config.yaml
train_examples: 15625
encoder_experts_per_token: 1
encoder_subsampling: 4
decoder_cross_attention_every: 1
muon_scale: "original"
epochs: 22.1
Rows from block 2 of the audio encoder of a small encoder-decoder audio transcriber, named by matrix and row number. Rows with one number belong to one neuron. Each number is 500 + 40 x the weight over its row's rms, rounded and kept within 0 to 999. All counts start at 0. Numbers have three digits each.
After each neuron's rows are labels from the 100 clips, of 14976, where the neuron reaches its highest value: "loudest band" is the band of the loudest frequency at the time of the peak; "top examples" is what is common among them. Only what is clearly more common there than usual is listed. The data: read English sentences (LibriTTS-R). In brackets: how many of the 100, against the usual share in percent.
# fc1: MLP up (encoder.blocks.2.mlp.fc1.weight, 1152x192), inputs 128-191
# fc2: MLP down (encoder.blocks.2.mlp.fc2.weight, 192x1152, transposed), outputs 128-191

fc1.347:546477503552509448461497445481537522559452550468466514529466483458479414421532548508434455457504486476508501571487500546484424463519487518586522512455446464473537463471510514422454555497524485
fc2.347:443539524437469449529527459529506494579606550476484538491426523522566555511511494500525505515477534491486537465506424425468519545534523417487467479456476443486469552479567532558575526496502488
loudest band: 2000 to 4000 Hz (36 vs 2.3)
top examples: voice: male (87 vs 47.6)

fc1.730:410476540527524503476494404452523457436531590467514524449591454530467518514467532511505522450431541488451494517520525475479462611488453476450490554545409504532513463486510502469556537501466529
fc2.730:511496477505496512552510634481466598537454433501488482561491554472509525484539506476482521529579464495567528466458487539520536416490580500537492467446586524465524550509467462525463454485562433
loudest band: 250 to 500 Hz (52 vs 14.2)
top examples: voice: male (94 vs 47.6)

fc1.138:508518439400508540552518432541497514508585506437526459421471450488518525486533541490463457514450549515473507493494496511403452444538433473552528485472575559462480491487494545494481532519572504
fc2.138:559490528607558451454460573505522467541400523513430581588568575488478486489447489484554539564552516489573489506481519479599522532502608486452457499504446436506484491499490417531520527496444545
loudest band: 4000 to 8000 Hz (57 vs 5.5)
top examples: voice: female (83 vs 52.4)

fc1.71:580508458599542466519518517452554473499481526485468526468422477478517475508471561494458497522447477513552426493515420494485530532563530524480525515488507527495457527557554465438491497462539523
fc2.71:444466510433475531442483509551456519510498485501470500545538563484506515505509452468511462420549526479383567505537572519516450493445504475495511538511482494532579458442433509552509527526485482
loudest band: 500 to 1000 Hz (45 vs 6.8)
top examples: voice: male (80 vs 47.6)

fc1.651:492491480528592517565491527523435441449516533605487527530528482474476523545421490502519520521438535480536551465462505476421509556502543438489455493530537525501514475536580516499544527466494554
fc2.651:509487551483442495418568472497589561497491452391500476444515511593505471481634518452501514456560479547470439529533515527558503456455441567502557474464506489479511488476477487499464485505465452
loudest band: 500 to 1000 Hz (36 vs 6.8)
top examples: voice: male (76 vs 47.6)

fc1.479:484468452506466495506570433492523566460564483462579508425498439517465520536469560569508481480533417552464511505558544543546551515454445539473574561495415533479519478425518459489482478475524532
fc2.479:501513506517500509495448555479488469545497495545416512626515609477573468448503460405474509463493582413578480526453491484425452464514514419527450471516553500508504551549461526551532495548511411
loudest band: 250 to 500 Hz (36 vs 14.2)
top examples: voice: female (81 vs 52.4)

fc1.101:500573521508479467513499485492477483519497534543530448501502486479492517504453406531492521551505470481512448539493463480497477498509495459473606527409503535457549443501498479491523538494475511
fc2.101:496488466472524543380545564507497436519573496464558511503542508527528521500522565467536438529486513529435502508556565551518518456495492493496508440464478438533479566506538414587544443422494524
loudest band: 500 to 1000 Hz (77 vs 6.8)
top examples: voice: male (100 vs 47.6)

fc1.301:510484546512448501536521470568457529470452443520505515492479426429546451441531484409495517478517508423488540503505526512497458486435487500525481496466513442481534546537506461451482532546453459
fc2.301:526519496477490477439529517456522468523516536520517501567501454605514556484518501585528481518458494550467468460581462516449469498524471483476467533537422493535484496511533518560532462419544601
loudest band: 1000 to 2000 Hz (30 vs 1.9)
top examples: voice: female (81 vs 52.4)

fc1.324:500561456553472549415438486436514463483518538482506519508464517508458537539456461517494534489501523546454500459524520458532482525563530473471459406527438458487488505533428522482489459538543498
fc2.324:456497513472553460625554496531486519508469468525504465494520458504559496462563506500514480523450504453560527501476471484389522475408474520507563598486494518515539534450542477510546542452500497
loudest band: 250 to 500 Hz (41 vs 14.2)
top examples: voice: female (99 vs 52.4)

fc1.765:445464502482507529507472540461510481606434492456548533493506523527474502467500509480493547454541464446468476493530546550512468490550546463458439453507526535431504490493494504456527470461546556
fc2.765:480541457478518475511453453547537478547540516475418477589447532535502455481488478501461514461478518523560497485449457453488485535571388571450576509506463417459513489537525509484524484534489486
loudest band: 2000 to 4000 Hz (30 vs 2.3)
top examples: voice: male (81 vs 47.6)

fc1.44:475454495429485517503500449448526496521569559498469483528502455455478510500541549520451470448546509507509548489540491449406489408516442556506525494513459537493516553488533434558538447458505511
fc2.44:487488532485540480534505563485575501529467473456514480433520576523509484495458490438551529509456478463516480494481507532521538559490563474504459479527496459520503447518435538464494473527485481
loudest band: 250 to 500 Hz (41 vs 14.2)
top examples: voice: male (95 vs 47.6)

fc1.710:460509508530542479500475551549426485471490519494503506474542478525519525565459510503518480546513541547481439468446496542555530553495507431509477475466463461498549534515480559430528550473515502
fc2.710:498523482481463462473495445422596531511499482521471457537435519489443512410559467529475524453505495483562577502567482470380512464535474562489541485511575512503492501499508461521456456559461507
loudest band: 250 to 500 Hz (40 vs 14.2)
top examples: voice: female (100 vs 52.4)

fc1.708:471454545590543483524466483527555415522431448404446439539453492559488525447458474441509475457453473477523496471485502499507556495536461461506551494494488502530497475517523461536491523451461478
fc2.708:497412507513509443469522578551516503455495538478458501529536511411547528541530535554569488566524496541446475486527485476436487496494517428485491503491548474519461463486463520507486510514610524
loudest band: 500 to 1000 Hz (70 vs 6.8)
top examples: voice: female (97 vs 52.4)

fc1.3:585445554499488551444506438457469581525471511471501536465432511483484492415435484442524521428499474509515495537516569471490497492520614525462511517587479509493564462544569464496444543454463428
fc2.3:519491428489570487555435465484473475445505512427512535553518474507572537521592486524461518545569483491459439524442451505440460544478486491500547507468504524529466416523548445458500439623534457
loudest band: 250 to 500 Hz (53 vs 14.2)
top examples: voice: male (99 vs 47.6)

fc1.239:560495482520519519549500491489495508484528593535513522471490494514486520591463481519432570486599460490546528445459464470500442481462544443509435443441484439480490497453502421482438493520552441
fc2.239:516509555444494544493506531530542454527540480451517495505460523458514439503428551529528525564521514467487432549497498461479505570502495511425554563513514514446530451494523544456510550481479488
loudest band: 4000 to 8000 Hz (94 vs 5.5)
top examples: voice: female (95 vs 52.4)

fc1.136:477466541457461488472521479461497492550494542507484420470488490419519482538482543468505556463471615486523500486518521404490442486569485501545567454472469546483465561469525487425506444522499495
fc2.136:494511478543506502586442537506555512497515455426450479537489524540471562425542496554535480551515383539524534545422517469492537562483492478520465537521577499560471435558472524579479542530540510
loudest band: 250 to 500 Hz (55 vs 14.2)
top examples: voice: male (97 vs 47.6); the word "his" (26 vs 10)

fc1.174:490475544506478483471506390501525520455559561515529479518524491447501497544481454510486508477454532440559559530547479546452431564607507461539465459507494531469465499491545478562521470474471531
fc2.174:553493436483530532547494603497495504525450464466489509487509490550476536509534577481472533520498462552418494489454526510529519450423521541491528539468494518541549472511475499441513516458510498
loudest band: 500 to 1000 Hz (26 vs 6.8)
top examples: voice: male (85 vs 47.6)

fc1.590:505430490512564569486465509427470498478507518510515511476453523508475556527439497451497523488459472466521488484564542443529495539468490492442535459440475500533534527591525457482505528440474548
fc2.590:497505524518472461569558478588539495525492480516506478484544467524513430492550511545534498482511513556517516506477454570436510457523544514508448523568540484491537472420461509533460477562490439
loudest band: 4000 to 8000 Hz (31 vs 5.5)
top examples: voice: female (86 vs 52.4)

fc1.23:486511508491468496479418554459497498554512482500509497482447495483594556486608527457473426494495582510495486652442524430474480442547423511490547464465454539480459567555492499504505495494464422
fc2.23:444466464520508471492518473505529450543478477521546525460516534506402446478374458522573549527540470555526493436451547584483486590477575499504503521519550447571521419439487567497522480465455520
loudest band: 1000 to 2000 Hz (28 vs 1.9)
top examples: voice: male (91 vs 47.6)

fc1.332:498536526482523553506523466516512447501505507603538471543554481422465501486479471498506506523475499422511446454503472476361509460486504496522527494487514525485579490508519515517511480508554461
fc2.332:522503503529437427472503550463512498475467486404474509462470500597506462506520547484499514496494487583445550525453509507646526528505499541491476491489525471538439503520533490481468509425493555
loudest band: 250 to 500 Hz (36 vs 14.2); 500 to 1000 Hz (31 vs 6.8)
top examples: voice: male (97 vs 47.6)

fc1.91:505505515499526463510522502495489475481419481469494509504476503499489624518543519426492669449521514492505478493500413497453534512480448449493497490538476552457398464549492542550528442471447529
fc2.91:448524534508454505498460543554508535514504503528533561516508503569498422554424529538479483486546478476520492455500526480526509502474490509494483501500528516448495515459467496511434517555565461
loudest band: 4000 to 8000 Hz (33 vs 5.5)
top examples: voice: female (99 vs 52.4)

fc1.180:556434557426440514452501525545436480559467521523477493496463498470545571472466509450511528542463481426536506567461499460442411500440486468504523519440499490510468489540524466501545524456452513
fc2.180:467560475544531514616492456503552513462502497484526512487518476525445463532502492570522513465511462583425485463507483558566572511597555558462413495532527484513511478454484543495438457533486490
loudest band: 500 to 1000 Hz (31 vs 6.8)
top examples: voice: male (87 vs 47.6)

fc1.601:529546503559539476526470534500492423457476471561441518511493483481512534493476532452486532499496562467506499529441460492420462495543539442514436507509572567474486504554446486521503543487500448
fc2.601:503484518460458523464543455527524538512489518434519480478487520511436498551548460540477466512519457549432484516582533555601551526478456585471573531480477447507495441465543510472478462462448575
loudest band: 500 to 1000 Hz (29 vs 6.8)
top examples: voice: male (84 vs 47.6)

fc1.578:543483477512488472405528511548479477608446501509424516523486545450507538523484511521415497570452506421545478489473442477449419534516578421440508509502534479534474507547483493522483508475490501
fc2.578:521490513469494517593470497493503540393532522476538486483537439549509483522541507464525511447503453610373542526502599519597557520466445554559482523464478498472481452467524487508503481516497514
loudest band: 500 to 1000 Hz (38 vs 6.8)
top examples: voice: male (89 vs 47.6)

fc1.691:488481535461444483480510480488494480520456547466543502514573481445454552513543525530482504491496491543442495519526497555510487530519456506533448556472441475529508481413504520464483532511496483
fc2.691:491502499536551509566470544493504510514518454503483487530442502554505488471454495466509503517481472440574532437486482443512549471490585503482549480473575541494496551560464496527527516481541499
loudest band: 250 to 500 Hz (42 vs 14.2)
top examples: voice: male (93 vs 47.6)

fc1.51:550476505493527519582514464507519510398530492497507520461449487462537512494419526421490490446500553483500494451462512504506524520529452499459491491591544554488501548500589494513457488462518563
fc2.51:512490483543494493367530526484484495568491499498464498530530521532447481509546469577457506515536468491523491557551491556448436491490530494504539497453465479518550447489419491480507513533452476
loudest band: 500 to 1000 Hz (51 vs 6.8)
top examples: voice: female (86 vs 52.4)

fc1.65:479462536474506554459513502486438473538549564513501455538534517472579520464527470518537528499537559438532539529501421441480522520525470508489466468449466427508526499523538526466535543469485468
fc2.65:486532497527555492549491484497589517459429442472523528407463428531376512496459515476523502485455437561515482467465509502547486484451546512506487530532540538516458469496513481510445499522491511
loudest band: 250 to 500 Hz (52 vs 14.2)
top examples: voice: male (77 vs 47.6)

fc1.281:541510518457474490504474542566481516465455534595522486460384496486509503569500429484517433463531489475496474430472472546506550479533517453530463483555531552543440482531493494495451462550502525
fc2.281:509518522466506543417560468470492534517573524397510488493589477497448490438542553547454565477471485533493528515502583494477469512450486549468480464548496473463557466466556511487513496424531517
loudest band: 500 to 1000 Hz (52 vs 6.8)
top examples: voice: male (100 vs 47.6)

fc1.132:496464499545461509427543502473462475571548495473473549502438522507476482485494516509575440543488607458472548477459481532451483519452540477467435455470511476404601538428452529434515494486547427
fc2.132:478459472535511542520504514470538456434464471530481503465467461465476503513458555520406459502545482446536498463540466463519504506533477518514465492441485470600427515546552498534500513552474536
loudest band: 2000 to 4000 Hz (36 vs 2.3)
top examples: voice: male (88 vs 47.6)

fc1.29:530417508544456523466539498413443495596495511488513461527478509504484522524509507528472499527535435514562454513608448492522504554522511493495501503358432452534483525511539499441471517441527508
fc2.29:484520501471553482543478497567600490439512462491522516456512476470532470471477510442547469421408517497423557461426555470519496469435499467505498540586582545523515470493491525559516542596489457
loudest band: 250 to 500 Hz (54 vs 14.2)
top examples: voice: male (97 vs 47.6)