From a checkpoint of a small encoder-decoder audio transcriber.
Model: encoder activation silu, encoder moe top_k, encoder num experts 16, encoder layers 14, decoder width 192, decoder norm layernorm.
Training: muon at rate 0.015, 5400 steps, batches of 64.
Data: 15625 training examples, 22.1 epochs.
Rows from block 7 of the audio encoder of a small encoder-decoder audio transcriber, named by matrix and row number. Rows with one number within an expert belong to one neuron, the router's apart. Each number is 500 + 25 x the weight over its row's rms, rounded and kept within 0 to 999. All counts start at 0. Numbers have three digits each.
Before each expert's rows are labels from the 100 clips, of 14976, where the router gives the expert most weight on average: "loudest" is the band of the loudest frequency at the time of the peak. Only what is clearly more common there than usual is listed. The data: read English sentences (LibriTTS-R).
# router: router (encoder.blocks.7.mlp.router.weight, 16x192, trained with AdamW), inputs 96-191
# up: expert up (encoder.blocks.7.mlp.up, 16x96x192), inputs 96-191
# down: expert down (encoder.blocks.7.mlp.down, 16x192x96, transposed), outputs 96-191

# expert 5
loudest: 250 to 500 Hz
router.5:480529483506505499515522506521509496477500494474476508509488491511486508556509508541499476522466518490471497499489486511480491480526489475479480539482530460499515511514503524502538500461514489443482445503480501473528514483499543498505453474451540506531438475508525469482451474493511495491
up.0:480502519504506472520512475474469476472456520469489516476508506456482497496499531499493536486518503491505512519464546525485493489456507494488551505499484491467577449514512490453497548492535499477548506481498499527488518484495508466480521436473429485506507518485489551512513462504480512501
down.0:488488484470520504495504508493465484455512486482524458488540511493506459527479526520472496516460527486486511540481524456471521530496497502489507494446527506531563465505521516467520524482532496480511516510520547525477492520486548515468528451494501515476463524517475513503491459489493554479
up.1:520521480495511471511498502497494507492497455523495452498489490511528503501525471500497506520502509560488493503478466467442533508543504532508528494534530525508433534486458465552445500505514480506490562490506515464465528486531520447550452518507501506507496486504455490509474525499508471474
down.1:445487539510461530475492499487485481540517543519518525535486484465524535498524519457498512546492484491501461470495517483485491522510487488502483487452539555517541582504496513494464492490486518522501472497534504477481476525536503498515515491503562529489490566499480493454521468480483547501
up.2:468457526454544500493499528468465496507481514435519523511502504491503501491508507496500528505506525494490505561522471532461488492496542545480499486551500478502506540456495506513492487520502507513480502516469499502466540496488494449518501489523510519487474546514482507480520469549433466486
down.2:533548521506469495439502508507534543507481520508479470472513481506520419502434502478512490485486497545495517510511509507525514449489486473503486562517513476509498470519495504476479506511509537473521519443542497479524524481505500527482503509500505475470485488504466481489454539469517508553

# expert 12
loudest: 250 to 500 Hz
router.12:480495475518502511531508504480483540545506507492493497509518492483538490502517533515513495526488507490482481503520576520505477528507488460498475523506516473500523566547521532475497511494457473513491519492489521493517478536528534469475527557488456493517482510504455503447487426497522522491
up.0:483539472483467465507507486541508489510517563481556492524532514517523496469485489469497483524498520533492505517527513516492482478500517512483484487478471490507550461508498568481496485502496471477529469482476513469492485466479520500475466512555506490478463492493547507511482532500500478501
down.0:503489491542498505549466509503507517483500466538477552455540528516509475519500485492501484492492464481509543552499526519538511537523490507536504506470528539519469517473519484543514454479494517488484531553543500502467512535455496501515443520459492493490488493497522520493459512484497462492
up.1:528454466508514495483488497532522503484537528487526487517471488494491502504478483513520512476531504463502510483507509456479463490504478511457515572473506494523485515511516458442501510491508514474504531505501536505484502470487503493529535469461495514495513528469549497493497491476506489492
down.1:501525494493499485505532498511533505512491500488515453489476479466507502523525464523507452510502492498513498569532494481517564526491512537512504486512523460471498496493535492517550504498463478503487498504479490469498486515486514479516460494540493512505502472523527545520490513483475535500
up.2:526523524554524509492532475509482494491485505495472477460508508497529500532501512498498467481494490473491492513479484456499560497483487510510483470486507537516506457499475511521497519526529438509482484548510539483477490490470559489512477492567453505517493501492542482470468503493479551495
down.2:530499481459513534476463520540549496458511575476536531507511494512507492488471482477519527493497466529504477478518513478465493480478523497464514492484478485502502478483483499517487506535540516486529506481534493482443518444510522533476484430510559472511482488499490523474453480536504521506

# expert 1
loudest: 250 to 500 Hz
router.1:481505522486493507530488572512473511463504503495493500490559503527483479500462505500483479505459499521543459465489496511446479497472471464489501492489447526552481502485464488468494484513529518448456515448508523511477500500501488518544515488528554495464489499516463484464472522497497459492
up.0:484479501541505497524468522491488522530469481494513522464494467507513501498506527518500515519493497470559500507507509522519547506529482519481540485461489479516524478535538486524479537519527476475500475522514477497508500544437482470469523538500436489522466493510509490464502485492481532507
down.0:508540478496519553543499496499512504469523470520474487493490508517446476508483517475466478486543431470488508529505497499497515536534487515521461458473475493514500548518458491510525512469498526503491492499540456506521492509456498509516502499517478535544482477536482541543541477532515465481
up.1:490514527500545542556502455499480484504474492465500552543480497479530501490527536509485498502521516523481487500472463522475446503522483514488518552546449498550488562500496531474538485526463495520498542493482524505508488494511443480499533542463513478492502539498488476469504523500529508476
down.1:534562454535477553456509499508483510494515486502511484450494489496512493485497484499453541505474475479494503514523484479472501527532502505491480467475517508468509521533488475510479496489511500527458469562474561486553490458470453498535517482494476511467502502521521514504553529513494490444
up.2:533491524469522540526506520523515503488515518492485505488540479491493494458515552509505497516513523491478517515510465496446523490526528525482501516486496500514503496502527480495484505528494514483471478525492532500547524475510461492472515535501554479537488490503450485485490496505493473500
down.2:493511514485486477476464492530490473455538483521546462495499501519530482486532485501543516476498500492463529512531536473542495507461520486460472479518504532518521486491475553468482497450550482513489545539517530463480536464491508522472490490492446486462510530492522514475513450463485516451

# expert 4
loudest: 250 to 500 Hz
router.4:456540503513495493497498492475500497489496485451503563540462535484492476566501472508489473530490531508480500527463503487482464509509478505454496486535507529522494525520473546506519522527519518518528513496504461530553532504494476489486492530520475540506493506443538539501533485533499510526
up.6:535533521472521512496507485428535521484500468499492511495464511500537508526519524510497469516483484493493501524526460562477507523488520511492477480480528496453513511487450510506506458470558489496454503508550490531513467575520515521469515467501507493474538523489530503537521515439506527531
down.6:455442514495521520479501534496454506482514513478499498514472487546526491521506523514518551454523531519470516483512509483520502465515487546511538462541521508478494508505473477588489491492504481469541491517546490495502466464499512503516492499510487455509499518482491480487448475544459510438
up.7:510493489467505492489510484516509521501499482508517500471479495475477502512507511509502490517507484452481479474506443490504479445493498490498535472481519485480477513504501480425501443514527464499494508508501503519492525588512527525506424490506531493464523505527548485507489475469500529460
down.7:528502492493494533524453473500504530512539470519511523507446487507513471549511517540518487506468524520439512544486471497496508434506532515501524503561465525508484525510488528500522510484485534495548488544492513489543510528466501507485482513478503476491493496495543517496465536536474512499
up.8:495484490492492497548529491530484496466488506497501470422467507491521500474504495485498483478504449495477468494515423528491540510457527482493504529483508516515526524489513497553459493467514498485496471527515523515518549517538551476481517455522507477496526513510457515490474484537450497514
down.8:512483544515491524497503493545528457520515469530464503513557489551549492502467466500489466496499527438494490518516502472498462467501502495498525511502518547475477498543546499507550463482509463490468507533459505490480494519478516525532494522497537471506518529526503498479514519491516515489

# expert 2
loudest: 500 to 1000 Hz
router.2:499531464485537490461536489504520496467516514498524499453507459510503494509480566473475434500488464574495497518458492481460494505505521481492521513496503497447484526518517493523485482520506525497451504515536542484470492490539515452530517500505545500515486527489487453514509445502517486496
up.0:505473523536545567481492452526439494539478459543546531515478511470520505512500514512499495502500457516496472517507516494512535487471453514517530469485495514506480489506485457462507467518517486497461491493519476489515526470485496503505470506546460498484501509511473499580548473437523503520
down.0:491504472461468410522465519539497530496550499525458490492496466528460521488484493450504494498518523512544491486471499468469486497526502504495495532528549495476550512487520497447491527521488498514523518518500479496500463518539498446488458505499509510502509540479494469489483472511516508493
up.1:487493500511515554487551551452523488507481503485524502525501504513530502484478500493495504479507520482474503490512482519446510441519500494472510544477500499492468495487518509530457508485457510471504528552543513491526510559480491526513461542487483508510495469460461475505533465464481481471
down.1:466486493531504454500458509507472516519518471528489463518511483496533479462490497508467463483481500509519482494499493509527462523499507493497484493537542492511567511506502472500539488503502522506561449458499486537461519511489508504488512504541510497506522534526487522538432479476516477514
up.2:523473496527468506550518482508514529491493486482528476499489464510502496500476490502497500514489507465472490505501516485473483515486494501479513486523469516524527502512453531504561522523495513545486461459527499474496464500530476512570495478481519550527492439508527461480490492507503496491
down.2:505505497493506476477523491495517468481483492522429462521408511489513517525509519493471544537546477490481505469515488469520496476471520499487514501496458541495495486474497505509493528507473505517480526520526486565524513493483492538478523487506493523509486466502476505533507500463505523506

# expert 3
loudest: 2000 to 4000 Hz
router.3:503492510468482494512494514489521500492457465520483472488489515487487505461476444462486536490504479503484538456462506508516521505540513522487506460578438509497483506480471480501527486520519504481519461489451502470549509510506474515518483472522504475504553487493510529513499553492481474496
up.6:476498504516499507481499515451518506537499494513477527525501486523510505519483500486479483520543470500488478495460517497503497510490501531469503538541512498510529534523555499503528434506494444495503501511504503498524490527490481508454513473476460517510478489499473512501441462558509506511
down.6:544462523528516504552502503507484498479520509481542544478512485498498505478501540501451515510451554493451528486534504562459470520496517499450467496493496467487518528484471497487488497498447497519474505518507545500517456526479499482538483471503520526510537476470525492507523496466495536510
up.7:514477476552510475511500466456478509512513493483501514496525509494487500482482497493509501499503530467510456515526500510520545483495492485503504500489508483590547480510476494489559490490468483477477502471502514486472521490456466491506547515489447475496499515463482540499512475553526517495
down.7:465505474489467536493464518524488452449488475515495480502502490523499479504513533461448503504495452494471503497483517516485450516480509491488442469480501508434459505508523542499475519465487505472484492531532512449516495499558527514507501510459482499541533506520517515522492546489493473496
up.8:490481507514569435494501466540491514516461562534507483513476489515513498518523512509494502499507468506506493503498516455523513511506519484478498479485529438499490539490519486525492476520533452457450526485511490492485489542525493462519503484518519513501495482520504478468518487485539485481
down.8:566515481488465468471466518485451480492518493503486486517504490497505495470504540509532511512495524486475499520513471531526530517519481515498508504495480545555486540469523485467531495508507513451523481506506481517512489418493464493527514472478480496459472518515501500533507521498480503544

# expert 14
loudest: 500 to 1000 Hz
router.14:535483502470539515517530487489506552493470500513524502486491475518505496502506508511566446525532487475519502503525492481495495508507473480498511502468521478474472510489519511487513472528484456521494514490515489544540513489548556476473479484545425485523452521482488515519521435453503549482
up.0:441512499492518502535473530420491525468525494545500547483471453491522500495516508496491484471510477466468530494505470492510505476463505470509515529486492495526498527487506503514495482520522516503517523486483499556446462475492505485471518477531488439500497488498516478496514463505522501490
down.0:535452488479496498490516469509524495507508510501474478479506505497496499478518560555513539516489484459479509495527512497505542486492510501539506491515502517514495489454487457516447468504478498476507504486512487498528514513480500500477460476506463531546489544532525500486491563522501496485
up.1:524500488527475458483512525509483518508434519503477475490504489481514501499489498493512531510523491488496461501469505481524508520509478487487493510469471520495502443524507493465531474514476511482525522525467507527515474458552507525492508490485444526482496478493537493522510523469514480516
down.1:528491515472477524501486482513512492542480494483502502502514502475521508539478466519526480535520524479472507518505494484507516528450471476467528511502471518525478570512517531505510533509504515483472504468523498486561496507481461498485462493491534513505498481463491523557484437515523486477
up.2:481447530521502472505497490511530494506473587512531520514481479529516496469505512498498490495492491497510484486520493503520498528469514505492501515478474511554530503541523427524516516517543513451503468515502485478487506504477476459496463466519496449468534455478459488496529505536476464464
down.2:491542472466484490527490491514511551516409465533469509475514520487492494519524475502527474503519512484508500500509518469547515440512492473502447510556490502486472490493520530491479483514487486505457539517513513481519507465507518528488505510509469528560499500506509512496516500479515537472

# expert 7
loudest: 4000 to 8000 Hz
router.7:501502493540497500510486499497472524483522517465506504495468441440545480484504497478506497511471531515460519508461473462509499491523500515518470488478459543504549493502535491477488495555501539524488479525533511506544525478516536490509471503491473514460491533487459502499488513502488473514
up.0:508525544465484519504495486457489543477509489495522499527551522494514498491498495493470474506519469509502454492477524563514536504502517459466463456478498532514486489508499501491486503552525505496437526491502504485524503564583509501429527478527538545472512508516481488486551480506549470500
down.0:464494509501493537499511505453544466536530466480515498465521489442500528507509525549480552515474455482496536481475467458445441513523500488535509501485540523508543539525529519500512512482483507534537494520482561462502489536478544521502514533475514499502469487517505496462493490449469497483
up.1:536543537462475519550441541490505488495452464503545499536512514511524498468500490499501476516487461498518502508490486455485548497489491514529473519449560471506482520530434478459510528569490475532474471520502495502494508506457491515493479528496501498491530512496538484534530524467500497473
down.1:497435485518505536459529433446501467469509545483504490524440516512485514515498488481518513517497554500503493475504536522551501460499527469527510491501468493525489488498514502537515490513469509533471481518474458499492475503514488505537510454497498498505508473500511500485461479536516477512
up.2:516500491519524542455512507513534516509529506528513515458502514484521496478483496510507490477513507512456516492511513472464534479497476508452492475476449447485458517518499537452520490521477484488452490499463550502507460501542495537523504514539522529492453469510544478477492530472519515472
down.2:502511476490522454497517471521468455535486526503502503464501504511458515505526493521502530528481498490480535540482544565515487519533489470536476512535508550506510527513540492487540509455467523529474546515507482489468514461502543463491499500500464466477490487522472461517534503521495460494